{
  "dataset": "photos of plants and fungi (iNaturalist)",
  "image_size": 64,
  "crop_scale_min": 0.5,
  "tokenizer": "word",
  "loss": "softmax",
  "encoder_head_dim": 48,
  "encoder_moe_every": 1,
  "encoder_shared_expert": false,
  "text_encoder_bias": "all",
  "text_encoder_parallel_block": true,
  "text_encoder_inner_norm": false,
  "beta1": 0.9,
  "beta2": 0.999,
  "lr_schedule": "wsd"
}
Rows from expert 4 of block 9 of the image encoder, named by matrix and row number. Rows with one number belong to one neuron. Each number is 128 + 32 x the weight over its row's rms, rounded and kept within 0 to 255. All counts start at 0. Numbers have three digits each. After the name is the row's rms in percent of the matrix's.
# up: expert up (encoder.blocks.9.mlp.up, 8x320x320), inputs 54-107
# down: expert down (encoder.blocks.9.mlp.down, 8x320x320, transposed), outputs 54-107
up.29 090:134161042092227145070136123112210132137124111136160047099122232150133149221129126123122195130100142127110171176165167128105135133104148135145084113151059175116165
down.29 075:127077139205082129168088185151083123136122128138115150137138116044138170124123098121125142112165124126122153132112106148192130113141116151121107165076093048151120
up.30 032:131127136112051178104123066128096169138102129136151140124141096050151126083137114055111127134124063089138127132126166142134077124129127136127085134120123056138118
down.30 037:127126141207133128120115109103110127128123128130164183127199117030154132120160091138147099141138121147120106067116129081081134129202198129177130124097124132115115
up.31 076:128172090130099158134182126120141132136126057149127096129140130083136194128139103125128177108122078160141132137177155161136092134140223113190097138137102121149121
down.31 071:128033166190073129171119166111097151168156138199136197155124115137130148100144111128120123133109107138123160150173120170227117110131120193163132123044112092145145
up.32 099:140172054087201175084133123117160137135118083132139068098119201130133154212131117125126211153128136129111157146155190127127155130136196136159115119169097176102184
down.32 077:125096130241096139167051188145089175175174141159116141151120124055121178118113096118123154117137155125124159140119113163193122118133100159098137186093114043160138
up.33 081:129171115128134133105120080127130163131149130210152045130152164136124089124135110139079145127135083105127151178121129119134208113147175166169107071122116128125135
down.33 060:089157052117146125124165124095220111118069113132153129110095178152128150181157037102132129108123117170115108129181149140139147127129147141152084131140128199085166
up.34 019:128128117128124127128128130155173142128149128234128136074124128135142129129123126192128128129096128129128128128127096128128127099133164036187128127255127159128119
down.34 024:128129149129112128093128128128059128148133122128128128128128192125128117128127127128128129129127129108128127136128161112002071130054108128127128127145111112102127
up.35 020:128128127118126129128104128129206128130158114122127128128127127160128128127106145107088128127195128127128150114186167129033057145154127127128128129137128133128133
down.35 022:127108114136128129132068127128128118127128127128115128160129128131129147104129128130128127131128128129128101128111066184203129129129130097059126128130128138128128
up.36 027:228074137098124155134042122123173116109128071077161139120146121132112146121130113117130224124113066145127145134140126170136093234118139104128092135118125110143162
down.36 031:138128139194109129125125094130106128104139128118157127113176124082150121124255133128099087141145127127141129128071107108094136129092179126138144121128126144100123
up.37 150:121139112121192176116099153106169159100098114158148115079143132123131190199137047132128131178122106166058124141113136129093136120113122176128103151141108120114137
down.37 196:124110115113141153101079155200128144173114125134078115161119081130155131111069146092110128159114117080133170122095189117089066144112069136059118141125096130184105
up.38 074:131134051103148154092100103153193173131112107130130090151133167207136123135096126099083146114120119067138166163149172129137154138101114155153073116127100114126157
down.38 071:126109128169116145152152141137149124125113120117117130149124118047129135116140137120129135121165133103131126113099129127115107125192162116110102163194127174116142
up.39 070:130154105103139147077127090198153159110164101135133120139138185219138147145063126142102144132089123096128173102163148131208168147128151111123083090148100100143127
down.39 108:130100139151129134174115143135128118120133147085134118130126108118113112116153169154120129144140120065129116127126133125131083093096143085094125147121146132152136
up.40 107:132133074097179163061136157129170118097142113210119073108154177168101169164114110127075162122062160116120238204163151138138150121097128158127082079164017154173149
down.40 082:127144140123146149147102160118078133159081127185169139115128067047128181145140054097132180182131120175105169140070143153129025161129123156112126152111091082141102
up.41 148:128183103114107159046133095147099211153172112164171089151139151119150121115152106113052166155124074125122159140123193114151159160170160135147105088132115117123140
down.41 167:073162120146135182134173122114144134168124153121134126177096115158124129121188128135124118148129135106139126127120124116098108132137131117165150122195132224136136
up.42 132:149174085096202168054130142123178137103131096157139087098149204156132177200127097139116176188110138136107147160146161112137188137141167153166095117172073168137159
down.42 112:130101126220097129162074165187034126145199122130103154135114124096136169131090128121130155153138157103151176125111116160230149139145119131120168157093114074156128
up.43 048:117086136129078127129125139134116121151064130124126158135135111077142119018083137075079125134133109105129132130123160135125143154126065128127121124128125128132113
down.43 050:145148135246094119113129111131092128094116100136132118128169155070128128130144118135129099129135127131143094091096101104096198091195158126168131121131124137109130
up.44 116:144198081131174143092131073123095207148138100156165070125135173103167115172144103096086163133141082129115137137111170115135169148141166137163131094130122107081120
down.44 115:064126110158103207164155129130115125146127133082122167139084131091137129135152184120150122131154146118101096097108093121121132137137109102135152168193154190123126
up.45 021:128122133000164124134128128122136120072066091125128129208126038177125125126131084130132182123124146129094123127129120127127067125128172126159084112121133124049127
down.45 024:147135132126128128113133124123112131129161129142132127040142125153127125068100118126128127130124121128129133131126115128108140127123142084134128171127128188126184
up.46 037:106101149129167115134076129124157130141142135140255201124134133189120129183131125165056129127119139138116102123120145148136192138061119122127139127104139075121136
down.46 046:127108128249130103148138120087138188082118111115107137130192142127169120126108105124168112094102156153208145136124079137015255111100144150255138111114114127066097
up.47 084:142050132112097102131079148185153106115106172157072163110152104160096111075070159126118105091117128056129196163130125138149159112105080149142103125104096094194084
down.47 086:118178108157165139112115130109040128129180156151146099108146101025106127135153103141128122170129110118106134132099163113118114107159128143112120095102128109131116
up.48 144:123116134179058100152136099162116160117118130142103146143152096091130113049126123129121091088134070123147132124116114159113109120120185126151108140072133042174076
down.48 141:109185147177140108108073126100111132119230120157191123120152111132105136100145084164103118150077109174129132146133174083224192121146164155149129103048137071123125
up.49 034:132120143123063124130122151156190164167160128121126142124141093047123013041131156066060119103127102096127136129126134131155136122120124132128098130125170120137099
down.49 044:140124094255134124125118118126113128106124071132134119160157123001126129122163110160127129131131141072132128138085125125113196120202179129138172142118128115153113
up.50 064:130183046082159179085163150103164133125142089161138053094154175129140184179134067122125222125123089189104167136185168135130133170142201160173067127161056164170167
down.50 055:123065133207092130162077158159083139146131138137062166135127115118128158088128125124117136123114151127132149141133129150213119129089110203127186132115090022197137
up.51 096:132121094166142127123120140193130113100105083132066126116132183144138173168037149115133187109107190093116189145126164150122157128097107145127112135156083092175059
down.51 095:132061165129127138145053140151104115129147153107123130135125097197123125120153156179120131204166133051078138137087124141187137102136128129067160132113126124145147
up.52 062:157170092069183184061140139115199146109128081182145070121134178149135152191143071161114187141092118160112139151167177163124112133115194148132083123133077126128177
down.52 056:126071189193064127190113142151015133126136128125120210147130119098173143098100118095102120127121123121135135125127127158178207141116112127129163130104111089117097
up.53 028:103122133123172162137131148118147100130079130121157132131137119126125127142070135123129128118066137128132127230238146069107111116089129122138112130117121124130139
down.53 032:125067136190107127185084138115106138137105132138133175144140091121138126121139074113139086131213138122138170134111117143083148134106130127147155130160134077120126
up.54 043:131126131128122122130118075163130158157101128130094032125134085069113130071126114094123123128139067129122128126080125132102126126131151110134108135079146085128112
down.54 045:126193134172157111151094126127123130115204113155138134122161137124139138150127107131125126150117140148127108127173147138206145137127188126176128130049140128116127
up.55 027:130097051159123136130142156137130122130127154150018125126128133127131135128117131125131111129127152126133137139107129200133130131163130131108121130169101153217117
down.55 031:134129129126126131128000096066085109139130171146128198124145138118129129133119143133130125171168132127126126123078119136131131064155108122000129130131133125128055
up.56 031:130114156120131055136108146125140128135105134207129122141142056190120116127197115150129119127124104143167081129120092127124045112096146120133072131115136094104095
down.56 034:128249141200133127132120108118108131084169105131146126130184104061114123125165091168126129133174112145131115129125068132099126131167186101135129098104159157110105
up.57 063:091130127152088133144117113200070147157082129134112129128146094065140124048119139077142119152160097122143147121076107179091116121167150130136127193129127132131061
down.57 064:127115164210107114139099135128033079130217131131165137122127075060121139092121084138130113187132149132128118119105131162208168125193143138120150128049141108130128
up.58 070:130086130138084121129102128195146134127110131162103152117158122117123126051083124112099111121121113098130193160098150140136150114122108167130087138072052108179037
down.58 075:125158127144144134122107142116086128149149168144139114123136097052097128111137110135127119197143093125124138128071163146143087105131096147101146122081152119149109
up.59 143:162118098120226119109137164112182072082150135135094087094138249225086155207093139147132159096081204119138179159195137115092177111088137143136123091176093165166137
down.59 131:111093154173110126142126130159144120109163121109096123130122119173125141124145180215110129084128137100125129140140139131188142119103189095131096130120124070161151
up.60 028:128134125101101138129156134101106128152118110134123127144119117073112131121124134082132136124122107127181175134129138135163056138252137124125093133129123189148087
down.60 032:189169172114109143129128121116080134185121124117133208148128121099137122190130139132190140147157119113181142122123108132192083138201121113069162130147088114126137
up.61 137:128179106143125183098136113150128159110122085167127097128161131126168150123128083149104161138121111142121146140101156150117146135122188134167092144106085086170091
down.61 117:096146167135110124132130136144087134100211119138111161110124116190137146095131121164112074198122136131137133125109109160215255116128135134152199128104116191127182
up.62 106:128187103133139189088164115131128158103132076168139098129157131123140174116140079149105162137128105146130148140101156163141142126165210140176100142143118133142117
down.62 091:109121162159083117144098140174091140109195126131118190111118108155139154103112129124100095195126164134139132115116114182255222119117132132135173143094129166131161
up.63 173:132118110067103177098105149139162190133128094168157153106140123157160183113130109127081135150106064135091120145156145128177130136118115153096052143139106110138192
down.63 174:138107115110092141074091134233126176139131128140108142157151109123161127061068122101065111139112102090126171136117205089102126131145082146097082129091092100172130
up.64 028:128148122129125178124187191192123130128125122128123123106129134083134151124126128122145130132138070124129134076124133151124139132222187144130126128105122147133078
down.64 028:125081145127136132136090136124102138140132192110140122100124125132091134141127132116127132138160140135109121119133138158161111088138127125112126128077177111128129
up.65 034:123103132155166114137069137118165126107047136119137131190131124168121111139128127150111170125108115140119086120142152113138150137021085120124186126062139001118140
down.65 045:125138055236088115134126114122107125100146141147170144132195136152150118127157087047133113101102255199147111137104020132046214141099151142173174112114108123118090
up.66 068:132116162086050110152137120141124139144099131150129149128159078071127126019141121109101081103123047104135141128119137150124095124133160122139068135088131072170092
down.66 063:140160143201131121118119129094082159141200146154167110128137086063131133099151093127124125129122017146119133149113132115227090117216150145106127114052126054119097
up.67 147:131069121112179129127122182142210089110078131111064146097121133237114147165059146141145134084092176104135155122156133159094120131032104098104111149154093123197151
down.67 149:085124152109117121147121112108165122085145122109141116123102107154130103105132133157125103138174096090098099142130160175167169106062169110141128115095154177127184
up.68 031:129156123090089167129162130134097130176110112120219125125120118022142190116186134071141138131161129152134174119131129144132030140209150126127122132160126212138125
down.68 033:153127252080146176156141176137123126178117136109133117149130105106130070130117137174128131165153116134080177187155109127169114130180080110079105126129054123135238
up.69 078:144147081118174136083084114124120186127138104193179058120137197178156104167118108129051185144130101142073140195121182096144167129123142157127099113123094063107135
down.69 066:090138126155058135132182132142103122127132114128107141121138099046130159080107125061140060190161132128210100119095134140108184134119118160167172139145129255138120
up.70 021:128128126127117154128134127129129128132128128124125125167125128115177128081127133042129129089128128125156129126215133129134123129152145124128127130132129100129133
down.70 024:129128195081125129128135129084113127127126128102128129128130126134129222124130130130112126124129128129128179210128126127180067068136131075128134157026112133130128
up.71 024:212133111160172143123135164129084131143130156132126113144122136072128131143092130061126134132141139125218201130129128130255130126224122154131131163155118152128021
down.71 030:052125163106119143132082128130118127255127128117121129085094101108129126186172143215131123145148080120125147141124113152134131127169040120103125130130246138130073
up.72 121:121111087145111147129108106198146162165073127123089112136119131174149119114060143083119138107169129060126161125121146160131143151116094114133095148142131124137140
down.72 124:133122130138119149150125140161070120130128121090121123108125116001135127121123149124144142158226106094120111112125140165154152121184162108079111156115124186143140
up.73 024:128190147121112231131118133125138123143116069121124128213121110177128132116139114115099191115124122127185125123122127132113000153180153125124125142123129112175132
down.73 025:130133150143074144156217125127107131129119108091168128255183108047176164111140130129132109169134118131144100126157124201114113137195120120121157126135130164128124
up.74 033:128172121126107168122162127130144187099117109185125077128126126073134223114130084113103199148132116159133137127114142139124075138151211131130033136151115130142127
down.74 032:141113141146064144166122140122099130144150132120134143126150109103131131121128114135130155138132108130117121203155125150174116114135080147100128129079137087133137
up.75 143:108139095120104174115179164166135125139130126131050104120116127061123156097101148116130115137128181092158174136133130154121119123163089144132121144164067228182128
down.75 153:055135140119132141139065130112122138136120136111138134123067071138138112127120153118137117191148110117094091092078142172130104120086055129078181143120167153094128
up.76 117:196175104107200139071123148124158140112118114177153098095157175142131149168125091131108163155063112124120153168149173124151160129173168163153073085138067121153116
down.76 111:127094123186113134143115140217027129138150128118057176127119120128157150131059175115130120147124184073200188109062116137147131166144059129131169152150115120146083
up.77 071:148129137112129088114137093126145127107156184220152074119198138179122113111152088174096118105107099131128144188141123118145178058138239124176111055107132122180138
down.77 050:124145103124140134114130113086159133122123110142160145137071151158130129179175092083126126123103132190141124131131152123129101135126134137144127118128107123093125
up.78 018:128128062128128128128128110130128058128137146102127166151188143129126198128125128126027186219128129128128131128128000129128124130134085128219110128208127128133126
down.78 023:128128128127128104128138130129127128128140128127127164053124128130128130128164131076128129097129130151200126128127120126195126129238131127127128128135139128129128
up.79 041:127132112106208147103129130110160128127196126135141108127129128246126141159137084149106236122074123159114128172205151126130119131077144124126097126105071113128179
down.79 042:127089146169072067194143130124091137118096130177132191209118119096146132089130110116146119128129114128176127194102124139105170141165144128157180129084136075121120
up.80 068:134123164104061120141141128129117173160030120146148152149133067026138125000136094073106122120135013135131125137145128135157074164194118134103103123118127104136115
down.80 071:161142141178128140107125126118087148120144136166162091167148120043120128102174098155122145130136090151101136147120116101140112103231188146115128114093115090125123
up.81 067:135162064091174191051147130124164144132122073148144074096157185124136166164130075122102185139104121160106166154166180145127137132140193145172053122159082172130174
down.81 058:142104148214100139137028192169119145161191134185126161127118112116131189127105106125129131136120149128135177129102126194182152129126116190131169144099068096145136