A small contrastive image-text model, trained from scratch.
Data: trained on photos of plants and fungi (iNaturalist), 149.5 epochs.
Rows from expert 3 of block 3 of the image encoder, named by matrix and row number. Rows with one number belong to one neuron. Each number is 128 + 32 x the weight over its row's rms, rounded and kept within 0 to 255. All counts start at 0. Numbers have three digits each. After the name is the row's rms in percent of the matrix's.
# up: expert up (encoder.blocks.3.mlp.up, 8x80x80), inputs 0-79
# down: expert down (encoder.blocks.3.mlp.down, 8x80x80, transposed), outputs 0-79
up.7 133:135119105098120127135140157105079147056132109124142152063173139163106114165091168139131140139201125144158159104108155101067134111111141135116140152102061205172158132175062094126080122137196117091103124175138147155176138119179163114132147118
up.8 078:120123056070084175069098143118093123036111134161122196084155140143168129138186114085141141129127133165137136149136133111125133061080140096108119126094156146126143166120085107131088072136134123133148163124125117117072143137136217093143154154
up.9 059:125132136122087129159086132153125156147134176128129088137118080035171129093083117099151128134108076133076099125069137116166122115149118131080155144149133130128103094138131122137110156200141165099141127150222109128220204150124133154089138129
up.10 088:129092196114163153134103096178092113138113183128122104142130155134133105075174143128155104107065125133109118156086117153166152117103096152124153095159114091049100157131115166097147134121082163104128130108115060086100144048135096207154125079
up.11 164:131103157108059119133134137171086156116150173119194083082162108102097177212121141181149127083118108157194114129142120101094101160082125064105079160130129064154147147136120084123143131164153131129127122202130109147130074125138168110113133130
up.12 065:168061158160081117110102141099158149069132110079131161197119091129133135125143086068112170149193143130071146147095079125153129133210127088205151137106142149032131123137117118128102108075114115147084123121103110135132140145117115125122120125
up.13 115:100158121099191112195174152153103119129151099092156079124101116107130078148122117150156130167159146114153161113075196089076123091170141146109102134136127174155107179154113170127114185128193087107093087138134133138133135081136032147117135135
up.14 113:130159171129127142166152168140105149164143148114150078129170106084109132200141150202123119091073108125156099109142106122092129184121120062138046144145137053131127121128133146123161153177163125106127135176201136117105106048115125151150099123
up.15 075:104138135110139128255138128163112107142147090086187135114124118119139123084137143092189071171157129134178161111066146094076132095116137152093115130156112127141117170161116143121131166127162146108050093138163154115150129133139061166122136124
up.16 089:069161165120101119082091179109143160141124217138123076183143119058118111120167119143113126106099107142182123138150105145104096152111132074110166131182147112126095091115136066130164124150091151125186121165130119155145109110086219134152091130
up.17 139:112029072098080131069096116122074179074129107136118116067129156177084180157127139141130118111135108125146158190193142136108144136126113118097146149139149149155177103141132114134107084144134110141141114160122120179142128172157225101136129116
up.18 046:102159153134133110125097146118157119071147155081128032165063079066151113130133138134096127178133110116149153138137136136117175104185132118127213055143148185089109084148137132122162144128144045132129101176109124133127130102082153133105130127
up.19 093:159118116148112127108085097123116180144139110173101107108156131147098155143127119133120120106073116134149132196208112176091169129165107110142109135141145108123202126127095107100172104227138115099143144147183130134085064103131180123189137067
up.20 153:080177141127125120195127132122116130167139094127198076139149097101147127136099103134176150182179117116171161077088147072116083103177158165092118158180124167122104103141111158128123165139162140129080112192098140159142134158142038155131125139
up.21 056:139155137155163108145161130104153127244105051147130152093142080151112134111128113132126136127103136125137178097096113131158132149119164153191104126119137120134153116118122125134157127092074180142116133135081143123111126202190120008154129146
up.22 061:125131151147165154136131148122119081106108105113219136137083060124144104006125129141098123137132129148033127145101133145170158133158111109134203124093110127128121060137128133142113112118132166133125063104098136135143125069126138159175128109
up.23 071:121107069122052133114147172128098111139121076208132176122135169207094099130132122119115138161159122113186200127128142126122211092098176122133133129129133148107141131125127111141083142114139082101156150146115098125132126098141212070127171097
up.24 150:146112159152171138161135115145134091143082128156124196140114121144149113057193175130124107149115121087148166125133097111216132104096148156145145100124084112092120132176111196125134113059073146140095157083102095092052149111157110166155118143
up.25 049:059159162123144177122118134186071137191104164127127057160083181108122162127138151200127175131175093124169136139158126150150123136185102110115133135155143168112098114137093205133150166134121122171197099171116160134121138108146124176142116120
up.26 084:166142099148068147083143151164110144116114102091163198103202129148129081013118116085141156139137158113108114081110118093154157125077184130065147142129135138133112122112119152126108142113146130135126137072115144129131179199166089132162143096
up.27 052:112139172128138080099117100123189204091141183092129090135142108141129175131174121129129084149071128120163131175179093101082118191153122084126134165079125117131123104134140104129124140189129125127134109161133104143134100091102239123106084084
up.28 101:081164133129127120196119104118162121141131091126146062162102127105148127034119090127159135159188152119102128123116129097130091116170177123078159122179116117095090128163139156144140155111080127151126110154093138124139124196118003114130129143
up.29 132:130099124136141102148119123127108126088092123109187185111186121197129107102107160076120175110186199140101116117118127108124147222080155130119167146124106206122175171142072134094125158112120135091152126157188157127158141134134166098125153096
up.30 172:120179143126149140204130142141101124177134112114201107138135106092139110163098123146211138190155125093140170068080149069106113100156172163106109140152110152130125134149111179142122163142156128125054107172101131142115135147134032146143126153
up.31 127:109040086113072131090117151126105162053153077146126165070147173179100124160137130123121137111153133111166164151141161107108158095096117130111145138110128151147160132140108085133096068121160116193144144161118140147175146137145216069105159099
up.32 106:123103071097135132105178117112091133071136123132154090104144123117101152203105128142129114085117116131211115148136123127042176198122104051117061134083180126152182130085124122122118144138176085130136148132167115131139122101182161108141128130
up.33 126:123100056090095130053140128104117128068157120137116105097125156125073149197131131118126121077125128129209138138175120116057181192112097089114101140056162129148173109109132098135125127125160100137148139131127117153150110112138209081120151137
up.34 044:150125136092132158172177094183084135129109174149066125148113144133118031111254151150141120144107173156124133078113130132164109125108129150149160112127125137109122130053132164071126128134112137079127112131105114136111129134137168141115103205
up.35 123:141105158117221156123120109166076111138066160141117209144118162181117121077122175088172101146110129099142150155117117168160154172135118208200153093150104116127064125136125177087131143112125137114143140084122107119069139112137128129122100110
up.36 157:120177146124133103222138164103113122170165108122208086126139086071156126175106132140184136183146124111158155053066145093095094119143151154120087167139122146126105119147115153127129154151173130126041110151125134129120119138134061157160129122
up.37 142:120123035081078123042129125128100133098153083126111095109095136131045166166085122160119119062126128133149134159164175133089143146142068082089123083080178133131159129108152102141122131128176089158141126145142129168154097110147168110112130155
up.38 061:173133125070096137132114127160061156164124226136118136143112163108091111133140180107127125129148130166132124176161097145151120194150085171220151125144131129133157151141130160115135162177117130090173078084108102135087150121118186160096092089
up.39 125:110103134079121179088116143115098147081144166165079223123093162196112121152144174113133126189124130123149193192169130145126143173133114187198175090113134159148129116143131105116130137122133103139118174121148108144096123146153207114105112128
up.40 056:127140127123106087128116120193115147175135205137110110111158141099136113152135126117141110099147132147113120160108128132142190093000127131184129123084091123051127127117123164124135126127066187094119147159114096089051141133141173126092132135
up.41 081:134124166131193162147131057132126067193085138163136132147113128131131123049146101115137148114142165118116133110113130047196111111131151126134184159142119122123123115131127157115132118106087183181115109065091133107156154144132059087145204146
up.42 084:156110139122091134121099161133149119121157182127125120086146094097188136118146127108098134130102118210105096177165132117108125067092127126101182153126164055074126117128130053116147121127129168115221113120134139122108223136102157137123180119
up.43 069:153134186112143132154107103193118128192117189131133172129149134123116114130183160156114115110067086147150082124141090127172108126089124082091090102153109058140124126158093147085148148152143126101130138119142135084031133070127100148157055110
up.44 060:118144093164118174131103131185136115104116121120130231126092130142163124058141125129110147119180138128076123090092152106157136131125146148168234129121124122109112117124121170129122104125128151124130116031055113087130159146138092149167177159
down.7 135:130087147117116158123129127102147156097164154105155127101125096139126099146135128095138125083143171083107255124156177102135121078108130112111125078129129115066140141138148173092126094062136149163123117117106187159139173152102169099167147112
down.8 071:165112163138115072043080079129094111132112141067090076103023152144127107128118158133095141111126075139151140127176138123136149129122124152126142114171076130095162158127115136090108106125153123102133107103128186138205147143097135129065184140
down.9 050:118126130141116135112146106107159131134182020140097089119148076143141147118182148145157112133130222093139200131203092128153113121169156134149129064128144155103125112127123148136138092103087117136140125086124124149086177156155181187161144157
down.10 082:133138170195172092090139141095140101133140045146162185138140090201139136140123175186130130118134187121142099052122120119105124136119174144207143111090122207178142130169126128150156134122124070129121146137165105123084123109143130127145166128
down.11 152:133143115127166151067135057112143132112105108150109169149125138179134102087143145096128102146105159041115175150154147139196152124173117196134131077090118091096097126149162182101154105060116093136137160077142135112082176098078121111146115105
down.12 057:113145135134090139086100161119095184201162170130150144038112133091119162122126103148110124121099123125103019104100128090113115132143105123072161143166140021152108118125136150145120133197114193134126130136159110134127124129143173142143140130
down.13 119:083078200104102142102143143098204129094179240124184164132162106130120117116135099117102062127143168116161167124115156098128080112103142096123091103112144122125133150146190137105110129105131140174062129130081136167115148143097155108123105151
down.14 102:127127139125179127147149075125176126113057073158125169183185128176134131143159116075090096208151169108139171165127117127120128134210143175183083093078112124177104114130145138114142130070117076151120142104143139121100138147094103123142122160
down.15 086:083095153108140148098139112082165120081128255149156131135089086112100141142143148121124121133147132086144203094137175112129094112120152131144123080118136125103167139133156134061125166118127117197127166126135094136130182118109184132127119167
down.16 098:102152088177109125136148081135140138135050041162092123183151160192154110102094134145156146187150150078113131133152127161177125130147130203100125117135119144110154126150122161172133154111122032152136133130132133115100142208128115123076131127
down.17 137:194127092164108162099181090134117187149118057126055131134116197152147113124097115107144104099149182100072153123156139144161152129145053155098157111117114121092085128133111113150130058097153103109159087133131166137163150142089165084169144116
down.18 056:064126139204074121143144101116187177140049036165155177122131133128152079133112138185150132124166151138117083108106123101134080119157124128070199127133095182128159131141121119133157133154114107117131185141124139167122107125086144163119128157
down.19 088:164127133119156125138160127172147168210104000104110104155168161141176137141131139124077107160078142080127158111132116157138181125120138134186125144092114123148074133158159133153139113120151114140133128114127170117126123079132094127125136124
down.20 152:072119152106137180117115135079188108076156178149148144154132069111144117090184091123161093128159131085130183134151141097127054058140148142112124093127175102108126128133198158106129132112114179197135172111069106138115159133113135133105108165
down.21 064:131125108066100137091090137214075091066183247133130120104174130073127167185127090083123139153140126127147112123125132118070175122098098071134109158116167113150103118119136113118118096152118158138141131090127126130109117097081099121123107106
down.22 057:124147151101167141137131129149086087175142109079159131126184072150132133155143117140116092105183112087101134120155067131133105114224124138179141081168208192142160180149135119134153171132120110144139136160094138130084121074144122166104096075
down.23 056:165128106121117084157130107164098169080131115083158074053122147094142128154193129111131080114135115132163114131140173097151128093029116111108104168141111105089066123141058132129134059150100190134184128116120153133182130137135123130166127128
down.24 154:100122184126161094098138153090107089135146149131168131147131094083083110144098186140119154142110151132188067101083072118086117180099161128213158174128067149172117129149119135097128167174116085097120135151133094148065117080171112117104135123
down.25 054:141165126160101058126156192085203126150180000154109120114120121127140187092097175113152142105135131127132139095133133126077099117094163119119133147093106148150113111172135194158175123100145110154141147129113092142106127147130167119102142161
down.26 076:133091142089165141032128177102123125067183198121137133102109092073154106162161168117140164105084129118143191102143136088070131104122122130146159142130104087060124171166142138078129113122127190133135139124123129129164180122128127187140145095
down.27 060:117189083163152115148137096132175167181108022144108126173156197153120154110106129128135102139132155129114145127122136187138140092177197179149124134145095153136094136126128128137180130127109095217168147144166145090118129119092158119128168088
down.28 100:089131131113116152091090180070156094115168209153137124164103056126128118062164104172148110134114108116129132128150118095150056068098151098117125130130144135124183133122175129111082142120120163182137187123088088120115175124129171137087069151
down.29 115:145076156083151101169164181097113126104210078059181123061127118095152104150128160091192151103130142127118189058113147097093134130114130122169096197135123103127089143154111132062123114123107158133121117121117146142109177111132160102162134124
down.30 191:102122199065130139110136123055189108073176192145164137135125052104129115085203101117136097148136140099136178128116134067128092098122160114124090115123131128125137149132164166104128165120108147193124165101081098158107153116117160132097088160
down.31 118:181136101128066166125129104156105154133126122092124101089104151128144088135151125098132097083129122126081197150184197155153150101115077119062135107130135091084093164131150132110127057129129153095163080101123179174208152148112128117155116077
down.32 100:165144104168139160129192102176163122080065128146129134142106146157136099092134124078085121137133170105094129164139153154200146150198109181108087107067095088121090156090136124117133075089159112147090130086125163139138148130076141061161158122
down.33 121:167141095194085177127174073175129138123081065132104144129102174162160132091120137088077080131134169107092131159138151159170146147168070146108127108072074102107105134115085125149146084096153103119086108120135178115183140155095124105152177139
down.34 051:129047125210127113136113157120106129128145049082137120157137119117122167199097144164133162125133140129159188163121133127116159152087169150145121108123138146140125125159181141198106131159103036139145134130131045120130178127190130121134150125
down.35 118:144152150149137094182149160109138123119152067103156129098132132129145111136096196142132158078134202144152108109077106098121160231108129115206109138112107147177100137154105105126152143120129049145079137132153105123078118096153132072131180134
down.36 163:096127166087155160095143116072167080065131210152144145142130073126121129114196086118131092149127153095133189150122140082158091095131153149127101096094134114106141151159209169098114162104113173157121173116110119129089170119108129128112098192
down.37 146:178162100206048176132144094157133156128110096141104139164091196140132156103111119108091083141136181092095129168135172164183114162180060128142120123090098120126115125125119136193096072108156096123110097126117174116142111170111135094151152131
down.38 086:114139146174120117118141152095159111158162000084128121155135134128129132113064160149169087141134153129136128110121130131128188148114141114100124178096122128148127118170074133172152130117133104168174103157186079135084118129150121123118181118
down.39 125:138156078207097063154156149142079144196113037077129118107140184125113118109028153136134164113157180163133102123132128143102168156136130119108137166123111166136118127120101112130130122137171074130121081124156145110134133169140154072123164113
down.40 055:126119156136128166097146128100141100132075082154116128063126143129131048118167148135125175132122133156218146085159133112075142139106177129158162146146113112120032111183163140130158120118072102124159184133165105127109144131215116148108135130
down.41 066:043131164125140105092136136113131116121143196115171195106129061095107131152150157158171135129129137162123113117099072061125116147128140122162158131129104140137157146106157132110128191130119131097148166069128053161089137100170173212133093137
down.42 086:121099141180117160067091087113128142146069087098126141116121137255125114098150155186122128122146142126148156128162129136161132110137155150165157030146106134087182134148131133141125070104098087116143139098133143143131130131138131194141108125
down.43 067:113120142137158123147132111057159131150057036130084155129142130153108124141125168106136104146135159117168143146113068128118119167046180126208120123098114128168126132153124141112132103119144021147126122115127112137041109126126077128130150130
down.44 059:134100146111188095048113143115062137141182155102174133094085078050115147147109166175110124088085121167130139052141126070129086138128101094144163135139166167135175171178142116153124112137098170126149132162141116148119130071145140129155152133